{
  "model": "self-supervised audio encoder (BEST-RQ)",
  "train_examples": 39062,
  "n_mels": 64,
  "mask_prob": 0.05,
  "depths": [2, 4, 2],
  "lr": 0.0016,
  "beta1": 0.95,
  "one_sided": false,
  "epochs": 64.9,
  "warmup_steps": 190,
  "adamw_weight_decay_other_params": 0.05
}
Rows from block 4, named by matrix and row number. Rows with one number belong to one channel. Each number is 500 + 40 x the weight over its row's rms, rounded and kept within 0 to 999. All counts start at 0. Numbers have three digits each. After the name is the row's rms in percent of the matrix's.
# convs1: first pointwise conv (model.blocks.4.convs.1.weight, 240x240x1), inputs 80-159
# convs3: second pointwise conv (model.blocks.4.convs.3.weight, 240x240x1, transposed), outputs 80-159
convs1.120 091:529515433455518503483472512456541454514433521464527489558514447387493417510508489512565492512502501492464492438519535494502493430422428478554502487481505475502529517513478529592552446487490447553495504535529570480512529538555505499423448545
convs3.120 093:565469518569567493579498459559522539444519461535454498477550494565484449488513473555467545495489516438497495465562381521442567542461540440514416505497476469484482447507501552435528497512457457546478493468523436530456470547509490484514530431
convs1.121 098:493548493449514386431513538541486417543498526501490433564541508528500472540480469529507442508484581509501445424485532441500483533498535470623520522518457512488509468572508542430514535553553501390432526516438416558520504514545500448492454451
convs3.121 091:481538429484497568574516494459583509578537492407511422411527486507433495468588498568550451515490468473475451559557464519483512490466486530450489478484477482502451539558464519466437462504542527578486517557493497467475486512499561519516566486
convs1.122 090:535476490484541499499459499455316484485560495543488477472435455485488532523503505504562473432492484502522563483468541459497523567589481479587524541538489505498479583525465527431498502439517453591500425508526436530581479482495508572448461478
convs3.122 083:551533458538555498496574540460550503519485452512556446468511491459473534506496495505530483525490468496509502486561471439500485511504472607433541531553495481533491414539445494505478467539528510432491505407516503524460521428374531530502477471
convs1.123 116:482590521515504511533501458486434490506537432506505489538515561568529514498442557457506515507493506485537511494529459506420474478474526533507469500480530524567595573508523476523457516514498474523537508428527530489424554523519511433488557497
convs3.123 110:522466509558552531435556541507546450558475461510573488501468444435458531525481509497558519511512523504521495478560506473553549515475521490513528504387520420493490587442502469491472445583537561459455474514443530496467472518461451532487459454
convs1.124 107:460516562444509515456589457450482420471475482511484482474522501504558529528472463492590497488489531485475528520497501513509456501426547533515548532465533515513470487440477591491413533459502562490492453478503483489518501535515455502511472499
convs3.124 118:493561483502451497476465578567494439480504469475441571460481500492541449449551554477533547480545474489494444497522535535490490524491471504484424516511568467518500515503488408544426521496441557479511529547434493489529511485472523466517456534
convs1.125 089:552525624497479441552534472448414496496450587540469457474463408466570503490562547534504574440525488536499540471525458560530521557558536520501533510526529517509492534501484571537510448518502544550554522504467459537483536519464570538509556534
convs3.125 094:568549543450510504481501415512433464551496517429470537526498508492517485526458499442528549490481512513497526520518528513467462439538465440470514479539529525543456505461501552534490528536463552499476441466499511486550514491464496467543510526
convs1.126 095:496574487448541510453461565517513507481523554427507554433524535495485532503526529520461467513432489422495563482483486556546568526591567594566464474480542498483527457498509556469417490491480423466470526465508506536443477521500432464465532493
convs3.126 093:493588510512499446477461519483472497522527481500563576533486538467491503525453512494516520509544482552473491537481524539460463548424523517525535585536609516474496489590509503511474503505452446552496564520505510481512521573471527580533590416
convs1.127 090:457505464460469526541501462514475549511489450471523507513497480464505444500583539458456509480524470433492503516470501525454475531562453445533540526507531433532452461547502531468514482570496405485543542531509449550581534499510452515527511493
convs3.127 095:530445474465502512538474548463556479491512477479509519552469550485454532512484520410560477502563580474553599518422440565503488427515544471487532499522481476470538539549450506538588479623456557566464539481513548538553480459511506494465555459
convs1.128 105:548511524574547489497542561522496467507403555482594535469459491450485522498526558567488493509536465517482507517515398476528548498517484522606422493464579488513469529559479558531494497517543510404502483532517454538471561569516512567506538468
convs3.128 105:463449474550490459440434580555481542492503491502482530442518483477529543524583504508477469494479501481458497546496555527453469495519452518564548545532561505465519517471507510530488462534471460467565453452575491495604578541532519493483457470
convs1.129 100:486498466486576514459531561565404488480471440462430435527468510476489549541520504541481460425516496486487515548486502389489505448467487554433537467505528460458527556456497524538487509509499418503504490484541521520526505549506459416474583486
convs3.129 108:482437519486463490505510425521491484527490475540537489500568556463493520477511548452506479536518478451531470499529457516471530569543427488502488543545481500480436462426494517489472490499404614511519538484473507456510555480411467566510599418
convs1.130 097:419473425541492521585489468500514430473449476556439521441509443550441411449524475465504485509451519481468500491525515439490490582618473496488508506486543539427507514464493498487513508452475570538450603626460556461478508451507495500470498501
convs3.130 093:507539524446463492498521466437533441447497470460474538477481475480506479441556541447546510499464417487492483471461496504530443504461414443456482410521533490466523546522449420525499488443515541486433536441486455441506503556462500525448469365
convs1.131 116:466540466451520544486459508490441515467533523547391520444528479458453428531488504508476546508494498528544507569511482537530487540504542553581643494424530545511488527543463459522528580565517454533443518486569538551579490526481491485433447523
convs3.131 110:454484507553549502534435589526519529560510518521538523434491523538577466493495469493493446463521524520564507496571512492452506506468428491525483407443489485491509506481532552470462497499479620358505517538510457502559497529564501513443512436
convs1.132 097:533557527464467433434463493527512516521480479491504509559513485457570468506463526507495554488432471538485511496591465486415581501476481485510456511513495461455563565522452524524501479501445570440489491493383571568474490510506537556484564488
convs3.132 102:431498514508527502505534474481506567480561509444464513477473473529483446491452456545525460520536406506496485455477404497433498526457451447466506504460430510496475476490473482486525417491425514471527499506498540529557530427449475548518449482
convs1.133 107:432452484530467526462542522565432496534480539478487446529533419468485516475510568469494504464486519452484532543510499574511477497540509493472495538469499571543516513512484513463492548503507530512583482552492487534553486443454483476431526462
convs3.133 112:425554593496525536499473487478472518474421487460511436483426565487473470511473511563504530496474528538434455475450475441536549477481570535508487470503458438553463527482519494494498472569477506510496491522449464484488564458499519490558510401
convs1.134 098:529480488558501423558513491481463439503458469506493489504489466495540501482628514512518552535504576493493562513543530490510494579465474559481545518473461470518448544534543527530505459571576547474531467412502531509490486479506505533473462525
convs3.134 098:423522536521477500493438511495571539503567477507538497565533502562507527493451504483506561485563464458484485475423515487498497534433500518496567484498512508524458536512457487504532589538450448555470487477474445516479465514507555466497501496
convs1.135 101:473516479539523503439578566497471447478437471490475454504493462530638505485532567513471502550474475483514514555471549514572506531460516455490461484535464472476406516450558427541567472583520461434530472509477468470495514473490505535523428445
convs3.135 095:501453532546560478432480521544539598481483528479560475515494447557488501533540554529528503492540480495435527550449521514479467476466505523559618515511523500453480532527514469522482563450493519474600419468518473534530487495507604420561483462
convs1.136 093:600492520592492480459492549494470432576466458478450485515506531469540411489525520518517536527540458521443528521457559511443464521519450511515497489501522515490498411504488506494507469458539532508522495476388525431540506513516537462462582550
convs3.136 096:489492492540492520522471488465486485537562446505441520535543488425501549508527523487520508539475545465461412486510441531489451485441457486504457495471492488508534464530521520576498565617517510542496538501560473550538461491541438483509438512
convs1.137 114:553531474477521489475483482506525403479485498550554529514426442475496480519473563497481501634499515524548514563515528504585494435524542470564459546520461523522533494462501506400501535515477498494496456464497478436492509446540454502508565499
convs3.137 111:532467518485511453521477453519484510500524448383483455396519519503553528543504555496508453475432487475481562506521526497572456482493476519495503468414558506461530499590522469459437501520496536372506509487395513541515422537526546538589528512
convs1.138 099:448592556512516550393517456496540480523525481456502561550498511518454526499495508501439458436495484484518465542502437516518489578592548434450386520523504572463520501474554546493473540532444532482465542494528483443530484432494437513507434479
convs3.138 098:467521470482506548524571544425500587490494534456534566499487487513454536505459506473495479528469548474577442500497479426467614488542476485521458458416458474523557577518492541556441501496431462519488434504543516526516507448488482421509530529
convs1.139 095:490451510507531450527518507498547570579485494443435506467502617500518542544451542505541494510530483466476558506604526487471450541488564423470483528500471489509441515588504472428503484483461510522501500529620471485406615434508492531419506455
convs3.139 102:612505526477440533509498546479396444527518581508521481482526520508534483471460537518507529458509491535478559481506515508478598517498473550533476526450515486470589586492526445522584504458499530522531547547426490549540476557584544501509520471
convs1.140 099:513524532506483547593558460543482439522467517510520470460463478545528492461532540486508546435501497481498490536493503472508511518558484441555504529511515612493443478453407519472497499409525459488514440467447595552565517492531514538544540528
convs3.140 094:586460518515480492430543548500491533496522501502420559486540457453516468539519484455505465508560568501482510469409541591426446489495479503477484540521525474514524483498567654490479542471495508503463432438468515518505517485487465513466504464
convs1.141 105:429538535521511598574509484470529616529546515521492520541533538554444502535545487478455437494491472441562468531501448447432532472495565514495540502544506517560494503510536538529525469477551501489537458526484537489430541505454416442530465436
convs3.141 111:556478443542537384517567516437489487497529495562444461480461450498506490530509505562509479501509507508498504479466482523528520527452522423520538468522507448474420524511525516499458471503500483520468484484482450508526432549540456499528470405
convs1.142 108:517501470519466505515454523486513429439520439473519528482529505531517476549469526470586488506505542534580505466485509496511478471483500532485506474453580525444505506522496516476532494495514435528454504516480464474478378503507503550510586462
convs3.142 100:460470536466521489503496462490479510508477612491485453478601585499569565471375448506422472533465549502531569476549532430462460495530538482462553564493510489512512539428488483474542535506501533505531501433538480494503524492511427550524595534
convs1.143 098:495526548489459419496514515633520417496503433498499531470419445467531588508478474521436578547509499443535490540452483509498466501498547432530493458501574533502473541500488538545430454549498449469429543637519510478506528545507473512443455517
convs3.143 096:437520444507506544426492449421474474602460534478540483421415463496504493546484458568559511486474464532466432496485484493504511541527448523495450557469545464460477492509518497493512495439481501434465473485468395520467472533487464481573480491
convs1.144 090:503512443520557479482397516514523509523515514497518450447527458525522525510491475474474510418496466483500503506468472579503452511471484515431500466510546540485486503487501561484552505599488487556536508502468599507501510537543507590443508539
convs3.144 090:533488612452481560496463506483508478486463448556479503477512533525530463461472485490516475515471460538477566528467462557470471511516526526586500503549511507525461468469476464420422526565587462536506482451482468467425545506425493539454511496
convs1.145 099:436495526415482496465586527508492506463503491523429518479562404513479513401518572519415513561459554469458511556527518530495530524581543540457537506466519471493528551461504453485553474471446496548508496495517515544527503465459546431495444461
convs3.145 100:479489521491504515558519460498512492470503558505454475434511423488508528482511493506449543407537553508498545525491420479566480490497487515497415518519463462542601529491469448552472486521585512509530523495495489391548466508466498498450495553
convs1.146 101:472567480477514519493483486466448522516504469492527556503479482501556496579476453493514561406522524458483483561496498500550491549569498518454521542469473472573478444448517422610441448395582499480460522503530485434462527493456519537515486549
convs3.146 098:492542494567477536524477518553469525526461486515527504542552577460491492449533496486484378536493513529537464583458558477514513509518497476496450482505492444475516523483525561586541521483432510461493482462520404475565481477553616518521497548
convs1.147 109:431457519538505550521465487458491547455404500529517542545568542494521468468483499566496454421497480537499524487459530451472451485501496509525424469488528461485487425524484493479530485490515551417521622488495548505552494408539513442539494507
convs3.147 101:477443469438541531552433518508498463561498523460404554540567461599457496530469500538557563511461498493493461520498488480475512450497450565508518504553456489509500513492529532521439467418510455551469537369464508502562492560413520471518529521
convs1.148 091:461521525476502458481485512536521547482524498520457509559540412504506500552527408496519449555490457454483472535502518467559492499503491508518571537489513507443482478494468528479523541444529536501532465533469437509544504460441532553511479521
convs3.148 089:547509446508444552534542478496445516516515460523520495528429510435467475499508591589433483520478492473530448510527485456434511516458513472509508497480480468516526465528468469524479466522481439499551492562481540451554473539477502462544449481
convs1.149 089:539545481536559498463495502529507519509538465542540521532519505487516493506490495529538474560440460481431540542453551537438486512491515525439479448503506535440501535496427485528524483553482440543426602440485485526487465441553420545478511466
convs3.149 087:570413531519515491463518574516548468435534480484538433577529576562508383504500561471491507437475522553556447549522482504567537484465531546475511449611524465469464422553524522457496457491505482482485493442459470516455446566539513499590513499
convs1.150 106:572493491529510538454478442477497496584492565540583513500502417478522547561500483495428478491467514480507496516409486484495663570498569444525489543545488546538497602499509466528569488490499486499561526518517500516487519547478493499502489518
convs3.150 099:517443481541534622527474536518491512515512561460499519507543499451453528510505535500498526501583491506457443520461485486538510547482492513466520511499510569510496567516563505454477468519510494524447432538488478459470412533541542500515532374
convs1.151 108:456598534505483514490486503517552435516427440571462579480552512554454490638512494508527524502526467462473462509467481496420528455493438589494497492530515477501541574510486534541476492503536534503391462573498473513508571480492497480454523518
convs3.151 099:482447509500495518567405518514529505530487500481516502410500444474484485461527500497530430505495503478525464550498508390550538455516425542496477557485521434475575522460547511524527508512518473508575501546472488532492470488596405476463437489
convs1.152 105:479572441387492524514496553485448541505476440528529443479518505562441507569498514371488566466548483485465537534494513449536505527548547463514416483435495472465517483486518474514451464510519602575451493408528511481491495446514544477458526550
convs3.152 108:502487438520473457500499551481520455535493564493478494509430518494515495562494471463523509443529503486473523519542525456436564499468427469490573481382472538514492481495450506493430511530486507474524460609520482526526458516506529583556426562
convs1.153 094:512576487424480479429493518594499501551552523493526490522585479502492512493584543468500523511501450516558454508476503420483493459471513514496528475528494467494439529511505508478420588546472524506448433441445475474532441446531498479449497509
convs3.153 096:482485519555450395504494423593521500521494485391547437481469506511475426494495484509498531497477543537433528467548475482496484474543502494489514530445533465530451535537489533494489508459428464523482488521547500439550521441518517485516483393
convs1.154 102:474507491434493491509534496556473472539515550569486505470500506478472428511523558599485552470570495505486504472468461494509502511531477588550486504532456447475497471549505525521523535510451435509461479522499520450555565429507537473536527502
convs3.154 102:448526504488491536515579527443540551446485463456528545498532429456480462484503484482526482458486565491519481443513506511505476544514536496502504528478470515513490437531559484530503566555515476588479456436474508474511576466489535575504515436
convs1.155 108:481634569465508497549408497540554486521486527536477536533470553515487499514439500525415567408442501461450516516492494500456482491483513494514500502524423522509540507476537456489415481478470538526532529500466526548570510526475474516531458560
convs3.155 108:417539455553522514444547469520496462487428478571547518427494497491484506496543539518461519484492476490450549449532460440472529566575498491491504461481478514501467422530510426487461473467509544428449531518530491564513512474493503488610447497
convs1.156 102:478476457567438546474527500482530530466501507494476477514539501541441447459530474545529551439457589465551472540504466576465482476584503561422522463517479524548526424546485516575504448432511511455515529519456490451479482427495530498503423500
convs3.156 101:498567566516433567506462447514505578538434514536534532542520520484535513488440492524532471539473547469561511559587476479490516569508474469484537550488497486471485561468508560493557495488468553560471529487542517515486542457550518459491563508
convs1.157 099:457503539532582496526478527520476491547523459525522509470454471564478559438481516488430495480487510490488548417453489503524565503471428555487531444503474585553482550497474546533487518483544495497460437509605476505455378506527524466478543570
convs3.157 092:494425508502534453512506597503540567504484549444576513559448538459404550598480611551573433468495473526553485535486563479522492531542497486523432490534505528527579579433497494537474469393564475520521498495528452452555505535439513500507556566
convs1.158 089:549461482538479560488499466413503449543441568543503526515512492436537512507602494470513477499473511496451489528449477485549587478473493547496483509475478485531487508480531425530543521520443508524445498477488467433537491488428674448449413521
convs3.158 105:488469517469464447419495456528455502510520562443504534483475464511470474557452527454497475548511507531481539482540504461484518443530538528523510516507476521474503498463534494480455507483435491510461499552423499504491469512477458538448514536
convs1.159 095:444541558516504465509519479516539476492490472535478494459393473550534477531509488516479599558522528503462514500438546432412542481505445542512566467520469481572482554508519503513556556471455508462463445566497540565476474495539471415472498383
convs3.159 099:462544514532568529491545497499458492497528554468574436511500565493455472475499515473513467500504421515560531459488529471410442541553443492486527542495483537529508517465556461481585459478563539446536554500469541535522428471557563507513517531
convs1.160 100:473500444510495526554408567553475507467509431456463503524503482501542482493528570468530502541493577515508464513543508552493527456494525514610553505543501556601437512452555484537502519456511494501489466500482506541498430545508472470485509503
convs3.160 096:535535473530445434537510483467494507448501499413528484505530471499445435492508505487402472508496425495453455475457410478529513507547530494565487488531506479482491498436510524513469528558436542423514470478457434488511542501547516454499537521
convs1.161 093:462574497513527514472507486546523530513461534449458434483503478528478486494560476528492535565463537418483466506575563526456502551439477500448482457465503571505454547510454425527489557542438527530496518512503538496478457518495591486460502493
convs3.161 099:487521530496454457392489469485502444438461518447512436474556583496514513573497459513504487498564466540492471515496520503494487473506502467507525562509541493469443544525484513480527547442484530521488485492471471501449471573503474464499514459
convs1.162 092:491469451459455491539521514531453452509489453440530460542493504477445541517514460497429566430444497435489466523465456489533497554518522509574584508496506542549544536445457532439538507445531529511544459522566470484529491522533522492476495505
convs3.162 091:457517538561517529499435443531575359465458526518448440519534494444546479472488503504517502569542462565529452483498508507522494518459549522498552472543524512515490488541498476478504499486459525476473472519473476546467504552459569478461523557
convs1.163 096:474494441462491533472556481435431366540521519494453519486466429498431557491457549549530484519513432468442498477570536536504458417458509473451493567453488583500481471501519549474545500481477526476494536496485570534498423458484504517499543543
convs3.163 098:536507477519534514448548478464504445461497459518589510467379466534430527464431572493481443563448451464448540587457489482518482470502423498546478467518525557467490456522473503494518522487497485510504490495533543465571532552494516502451459501
convs1.164 114:546564506505495544454523540468541539458483436523505532470450476506428547492462567532523508483497520593470445501532513465492525474493538520543450503504484513569556544485520503546527509485474497504579470546504406451481448477495502499516468542
convs3.164 111:490468468485536439501443457522471493516597466592422468552496538507533415499487503488497513404522552456527512507553558482487531517541557455465512547499521551473507483492472475599494478537533467531518564606428483428505554536516514493497428599
convs1.165 098:470473523454489481518512430481426484539458472468549472498513501428557488443497496521586517469541555475501506449487464535490558602487578562520491475427526548493512506507481455492504466476439468506540482488514481465520547545548459552428543454
convs3.165 096:571494541486508493555455455488454498526517446500518530607497560382509492594515519473538543468398421520534509552589468496501506484531481444495504556516503517518495510533496455497470580439497488481556459583500511501518497523560434488509566512
convs1.166 095:493512490470453531523472454510472507511482476432557568458487503534517507471510619517513518531489493517507511516488448458505550530472483594486538529452499465540500540493430479424467521445598511471556539580486508567550479475526553502488482509
convs3.166 096:546497535451467497555598533550537532491482494574562458590569474571493428486484498538464462463492565507421486536542493493522535512514486451525490480494521502512468580543568454530446496484542541557449504473500491541488532535465489501515561446
convs1.167 096:501538444439501523461471478482491483447478507460490481477513521504505538505591491530522482561535546496402455445539538443509474594426523510508501519518470505536527478466481423465528559534449487546491511505450544446467533469537442414417502541
convs3.167 092:557586576470484588558459504475517539578531457507467511532392543484535525511480549563483564488457592475492554441497553544485467511484488501504522533455472524482463539493520513554503510480491463520508481435515470505507465450497481452495526427
convs1.168 107:510510490483494460577470516466526525438471609542471472549488483535434416498546514481485491535449410474430546495509476464460461443493481530577454453466539487492524485478462553548430527514494493482519467553541489503463545530563492464479487451
convs3.168 103:506527537543526435477527531471522472459510510458525515462553499470485495464484472541514471565465447406485502446419508507506475469504507448478458407461515442475486457530455477478504498525462450536472505572436504498499503444453475507492506422
convs1.169 103:512544470503486465496441501492548444517436488546441568529490521421527591489439460514485535464457485454474550568501531427483451403465492510536520453484458470519534511486512555550446504497422547525500522429515501487535501517563485479499582464
convs3.169 110:506470472487466572459557464529540465574455501517586424515521504590471433524537450400464545473469481529475493485540506551419551431473533484425489518485602465436534503520432488436468515504495517526468495413569508543525502430521452503499496488
convs1.170 091:529454567535525479486519451507467418572530526530471511478489525449518541499499549540431557552522462468502516446490459501510535517497521508458521533459550455555498464541537440617497509501531474510436458495420495599453504537563540482538466466
convs3.170 094:492439495504574532515475470522459551453408578567486496596548423481545486474465495508502448493536485495434481456476526575477518584528459576478569521501572514437550513521480545532554444557548566539573536526511509480527470411511520530487455472
convs1.171 103:484491483517540543513471591561507456478542495482476481471452519571508497506523557508518473544527475505506563552494519533524571515432455502487493452509514493429506509511555579513536481532558514466530513448495519514444463501501514508520504530
convs3.171 098:506443450492503544483502545498463522491481483467524502447495569445518535497589518451515488536518537486500492429563492434506480452452492508497512494516518611534521473502466543512477468458491504555508521462479539451479605509526490550552519506
convs1.172 091:468449512530440540522592478493420466531466491456467544503443523496425436494463568566484462545487537513551475533496526503508442498546537487530435477493482494502442487494572509566498510636526497521485426502514494456454503455503535460536522531
convs3.172 087:475494504470523463459547495526585486376425497555506451485488514562501480556519526516508534472495604496460504522507433506493515475521475510474460572500482523520519473488447454474467512482505459554500467462541460520589531505545524491522521528
convs1.173 099:604494552534489485557495525505456562485507441489482508450481508461528467511574465550584543431542534587521556482440550497539536505528509436524451502383460464460587538474530520477490528532459476490425492515526516500526437506492540540466488427
convs3.173 110:496387462539554458423501580469524480495466471493516451483465494549508547560500479475488501509515439579494514497540531462453478538513555487445452516480499585484497508445585550465506529513454541472502487442546529507493559540488548549476547492
convs1.174 092:537460455550595541523576417585490492503474507508499521524438520512506537471582534421520491482492539535535563511497492571543464596600496517603479408514493462538515491485518434475501531528469591510515472522544520483474569537583567530504499512
convs3.174 095:456435436414528511478574471505509529495532470527431540522507463404464477515375503510386466506471480476428476461442470656463543575482484513449403518506465518499491495519487502464491504470407559447522481469473484532510486438489458470444475600
convs1.175 108:460525563508484547530501488473485493487535470489489508483432516481522531531473443467477479517506534489600537471515518524466538482477532501516455467507407554556515506549487492464481499548509560551524652435476566490468486535501445452515564547
convs3.175 102:474532530547447538484454466475519501495507440500508506558413546464446402484514480469464491510457475512476523474491467496475528540457502534505565531527522503493502466541508412461495496533451486576514503546419482417468453488498519432498496487
convs1.176 091:443510487486466507525497458506486498497490481492495467541514492471417552559601443513507501524520463506543508479484463508510514514508494450480511524515415512530564481468530597483481528526480537482526558565488443495483495484580493500470489472
convs3.176 099:524449466499490546545543539494488463494503501550472500523577490513489560586556532475471505529549517552518491573503505467460543465554524443492541497575512519556513535558516539473517497455505453523428494503528493458526534469543502557529486460
convs1.177 094:457507570468435529449518500437440503529529490532438418503480531494503534463455455545497570507507503476492547583504505486472480501540547475488448562523533553486468518478556501441467497466561541496509482467497475488565476477536517534473519513
convs3.177 111:519516521554562560516432516540536569531429567518477515442478514533546539511557540480489511496462478497514485509495502472520502540485500546479488507579513476498460521507566528511501493490480480508462599450495545490563485513482556407485503497
convs1.178 099:558533525461563479500535503525554480488443471442496447499483374517471440458503509478628452491441454478486515451475506511538531503488471536449564581591512453481496405474515507492545514494550467479511476439402452512576487509512490422456450557
convs3.178 099:511473511420395478483479504500446517521503490443511507463514461503473503481466473605481399457421472431532553521462433507491477506555492486480503494491533479488396555480522515448574552516520480452549526456483489540514526547471487496507553460
convs1.179 108:514484573524500518453520506550521460407476542501474517453420527458527593516460545526510503515478517539539518529567450488515538455518485493520446524433466512468549468516549456405475443470448481491486532502507505534503478555481476470481478471
convs3.179 104:548556529512457430543493475515545506449479487504539485444530506510504489456521535486506500490548487465476474522565556520524489472491559421518470553488511505534503495436473491531517496438514551492535532562537526517530479521487550516510533472
convs1.180 096:459518510524569520531491520465478466496503440557629493480519516488474434534474502461456583469528532482526437531478454505419498484489496496416635534523538510467500525501420465434442528547425407512536476468477470489509488522450538543500401553
convs3.180 095:465450499400465553507470466487550516424485508480511504479481409487510558415498474521550475465470499538510477469534506494433511417496465463473491469528453541492534550466522483526545504468453498438506525480460514526487420424560493560500454488
convs1.181 091:449523579484452453437547507456479544468466476490475471466517541489423518462484459465523526531483471507497529489475531560521576480554502520410521505522467503418483548550574502475487504452472490465479504471472531540503454483475501565434513497
convs3.181 090:468587488465440536488491492536525553458493490539530493509475488483537452461514490500579533435513520496499530460470491477475449537512562465574568532561503481452428547527546480444521541584475452529490499390482484531462527530458473565477501481
convs1.182 097:449575528560385480468476469569497513464474455495488532494506500583522442531433522516469474529524543495473580460396497536408440473475504546506551530527506465570511498468482517521528509441463475448486523537550458486488498448523571538508457476
convs3.182 100:451517471493483448454566445441472498499489507536506495570530545427538524482587512555435450472524529502482455579526441501439512494474530472515524529535490585461502572451449458539490495588527521594462498441540513540485408518505455488575520503
convs1.183 102:448567551436480503498452486523537477480490581486568457485495524495530539500469430474502534521430416469479520477564511475470504521539521476485496438453527482535524486548485552471398510462535561497487429542535479477429502553490498574523525524
convs3.183 094:590552544515571486494517516492500461492470497513544524470478478559451519501561532491491444456537489495480458499478461464552455495503509520506488465459447552443457444516455472555465533551527489503480474487538511398449570548460483418524491539
convs1.184 096:437542536555549416391481533544490478493459497536534517468491516481474406528544490551530513493490456517439588457506518518495514522464522424507496585466430524463486473459519555491445510538483499574502504482539466441538436447540517485511475495
convs3.184 095:512530499504507439433528603497505529480447474532445524495563461457578455533469507481605470449532561519460525491488487506465473467574516469450515530456566512551558456473499514484430481471503510569479509432539429543511494463502452400476513543
convs1.185 104:501458524500441583493557511439489518519523477491539504530424508552516507482489563466418536491517479519478488518558477471523501497538496483465502505509478560545499532443526472582507556509489471512519485513471456492464496465518517511492445512
convs3.185 109:521469495431497553486395517463537540455549461527524491473506446508441408553425439455506560483525490511459482609487473452470573486530404477446455488493470475447511533463469480488463452459517494431533530505508414528480502490566485475548559411
convs1.186 098:444537567550494522516476537562464544520499548577487499486497467528438492502553484487488540474456424557493558488527511502468472471466511535525506507493606476482506497522536600501410523536525530463508444451480484519507570588564531463515452511
convs3.186 104:542563572523500438538527577595506518553452492428498523498525537503578460437528561581477533550596522551554459521543506487554451485528521597472416570526482495495502449515511611482504463532500450598500450435527405532494562466528551500499508486
convs1.187 090:497454509524538505500503528516506493547514532484497478522514513427459489491524479516549573450494492518493528503567524459496492502471526504532472599525545512475508478462424485504503546553536499451490539545502476548490490561498473508464519529
convs3.187 095:507534602577524506542499480508498533521495540450434472497523494502475537486506472495493483531530474539501571517494511432520472543567615606624546472542502511501484473517518476524508514400475517460524488474566560522485521530481523604531586520
convs1.188 112:473498538460460554518488506539493439513497521504492464481374532466514489475532491496468559519515491479448517583471588447539485462505494575470433471516500523457552507529512520437524449438548432484560541451478487533494485468517446501539459515
convs3.188 114:471533496479542482444480597492442502469486510503468449443487485572473554516479576463540425467463433511477463515501487462511501499450506482463518580477484465529517546504474540563494481579460573393501529533534492446476439468490488499513445536
convs1.189 096:454480511579441474417470486498485506519478546517526432480531429456485483503481529464446426438502536500438577494503543464533537529502499475474560459506456448561513438458464454422510520542513519562464468530470517518525464497471549408478561485
convs3.189 097:450484477448489478577503532507606565473531541475529458470546497492472511497462554437448573504491421444463478503539445504494504545418484485492502458522440457527477468450563513519441467488501435495470520492504556478487517546500467498582436535
convs1.190 092:530539541486464538457535593499546492466550499536550544542502484499488472529490547525427550590533511501609470521461497569536471537540589526492481504508513445500517504502502489467518422529495447442475432522458529550594435462552508518460475530
convs3.190 088:422497515539411486437562463519480461491446567504442500477405540504535493497507406448576477526478443496506502489476421467523502461511421456455464511496459524453521497500444550512456483578426465518450434502521510477508450495508508446516462524
convs1.191 098:552478486496434498512463531453567485452493501509497525440515453458574432526509425547533447530522498492490501505516574460527471526581476506510528528482470513455516469532507553437530500469506598512553548532499504467461400512562500540417461529
convs3.191 091:484564478430458497517447480512475456423470547487539495430523447538554499503526468485510511465516507475504492508557594478535509513505524495500555555500575549564562472461541475476474486568486525463507498547560489512521469443489603589498535525
convs1.192 096:474543514538435484441482521537469519512528485541567512538491503463522474476527573499427431431527479551547421485457464472510568548555523532519502445557487491466472477458482469485544518400447502477477497531522494424550476493579521529447498506
convs3.192 092:479511444483547509415453531409434511506478536471469480551455463466467508524512529492520479489503504516544524477517499508519533439503492536464470551524487475496553557485464525421582496451576511605494465542438423470522456493447504455491502514
convs1.193 107:585467452575543521464509558488482541505477512442487537477449519475496560530541462466538486475484562511515508502546506486489541471537577554471526511564506581504510447495446539538559487540499526472574382440511515532558501436509503397487547515
convs3.193 096:483545473469555468472530480492486491473583529502522508538451584452449504490487499475513470431527476425502458562548418543527479480493511549520627521475527508484503485504495460577556511485467467527499531470604458482565490481495407499536510549
convs1.194 099:577494497469490444485532542541495529497458487592538466435473476431507511482527486545455558461500506497507529452451533464526450490575461418431523555484464472522496528458500512541547518456510503479497399488495563489500456560517491512501457485
convs3.194 100:515530498521482526487558459456504519513527515477549452575490480570529465531523502542490472490511476511437500468490507467442540471554572488527495541491459522530596517420485478523481506450498473562448472511549525490446512471485504559455518568
convs1.195 112:517468524516534510437482445483513481497477548486548480547500464472518535554497518469546505523451539491496512552541511464492499500450512463526471486463456554603474503478502489522503577501471511553551575509465483452514536509424563541440505518
convs3.195 132:494432552476461499512515559509480492548543466553537498446516442513477512474525541414501498579509509499497554514522530558410476518477459478527444527505477541451498499514496460519536513527552507490517534512500517474523473563517431530503576517
convs1.196 101:529544522408486529584521552598480509575462551542542523483457551496469571487539493558485518510570493539388515531404518485448565483452551504497513563511482497552520534487514495461450503393488467555558541529463505552426450550470534497444510647
convs3.196 102:506493453592476589524409502524502432478480472514494523436414507450545524438533499484501496510486429553592555437559491494516495467534562522513541524485499466467508507581486489448507508513508468581491538522533505491518468549452462507544470464
convs1.197 103:547555505524461531537559493474476488551516507447519507459468420499442540483483488470555527537473455463531579506517512504529485540503430460560503551591510472526487540490532556508485570488468534501529489497472479456539502552459548504506498537
convs3.197 108:500479518563541486542569401508556504477505563468496459500541574486469476489517466549472497464522531442502515551508425550540436502494514544523497540450554439479489507442510519519470549564539557516530489403515532476491490515529508509535498483
convs1.198 099:523459508510453502536460470490530530512510511433506498503473427460460503490550530518511567506520507536534482464531562555470548499457455513507527597435589489445478495485566492498543512523517543407547486493512549479467549442453569485476549448
convs3.198 110:507462520493535546442509537506526573526603538524516527461521542472464463536558504547464538459552481524555522493488470479535484470473500547512519517517370544488493477538523474582553466492469450489516496504553549555568482468517514517568456542
convs1.199 100:488562520513499590508489446512551489506560527541511579528453433505541446512519525507521563563568433493476496500396521474475545532479527487489502558532527534509555530484495507443441554483501435565508506482517458526497442445495496496493488441
convs3.199 102:477533568498482558512480506486482522490502500484449576526494519496548522461446441448521499540532530479491509524567604544472534440593493503593454459504483515450508567581508568485443535457523492533461461514564516542523494528502471500429525498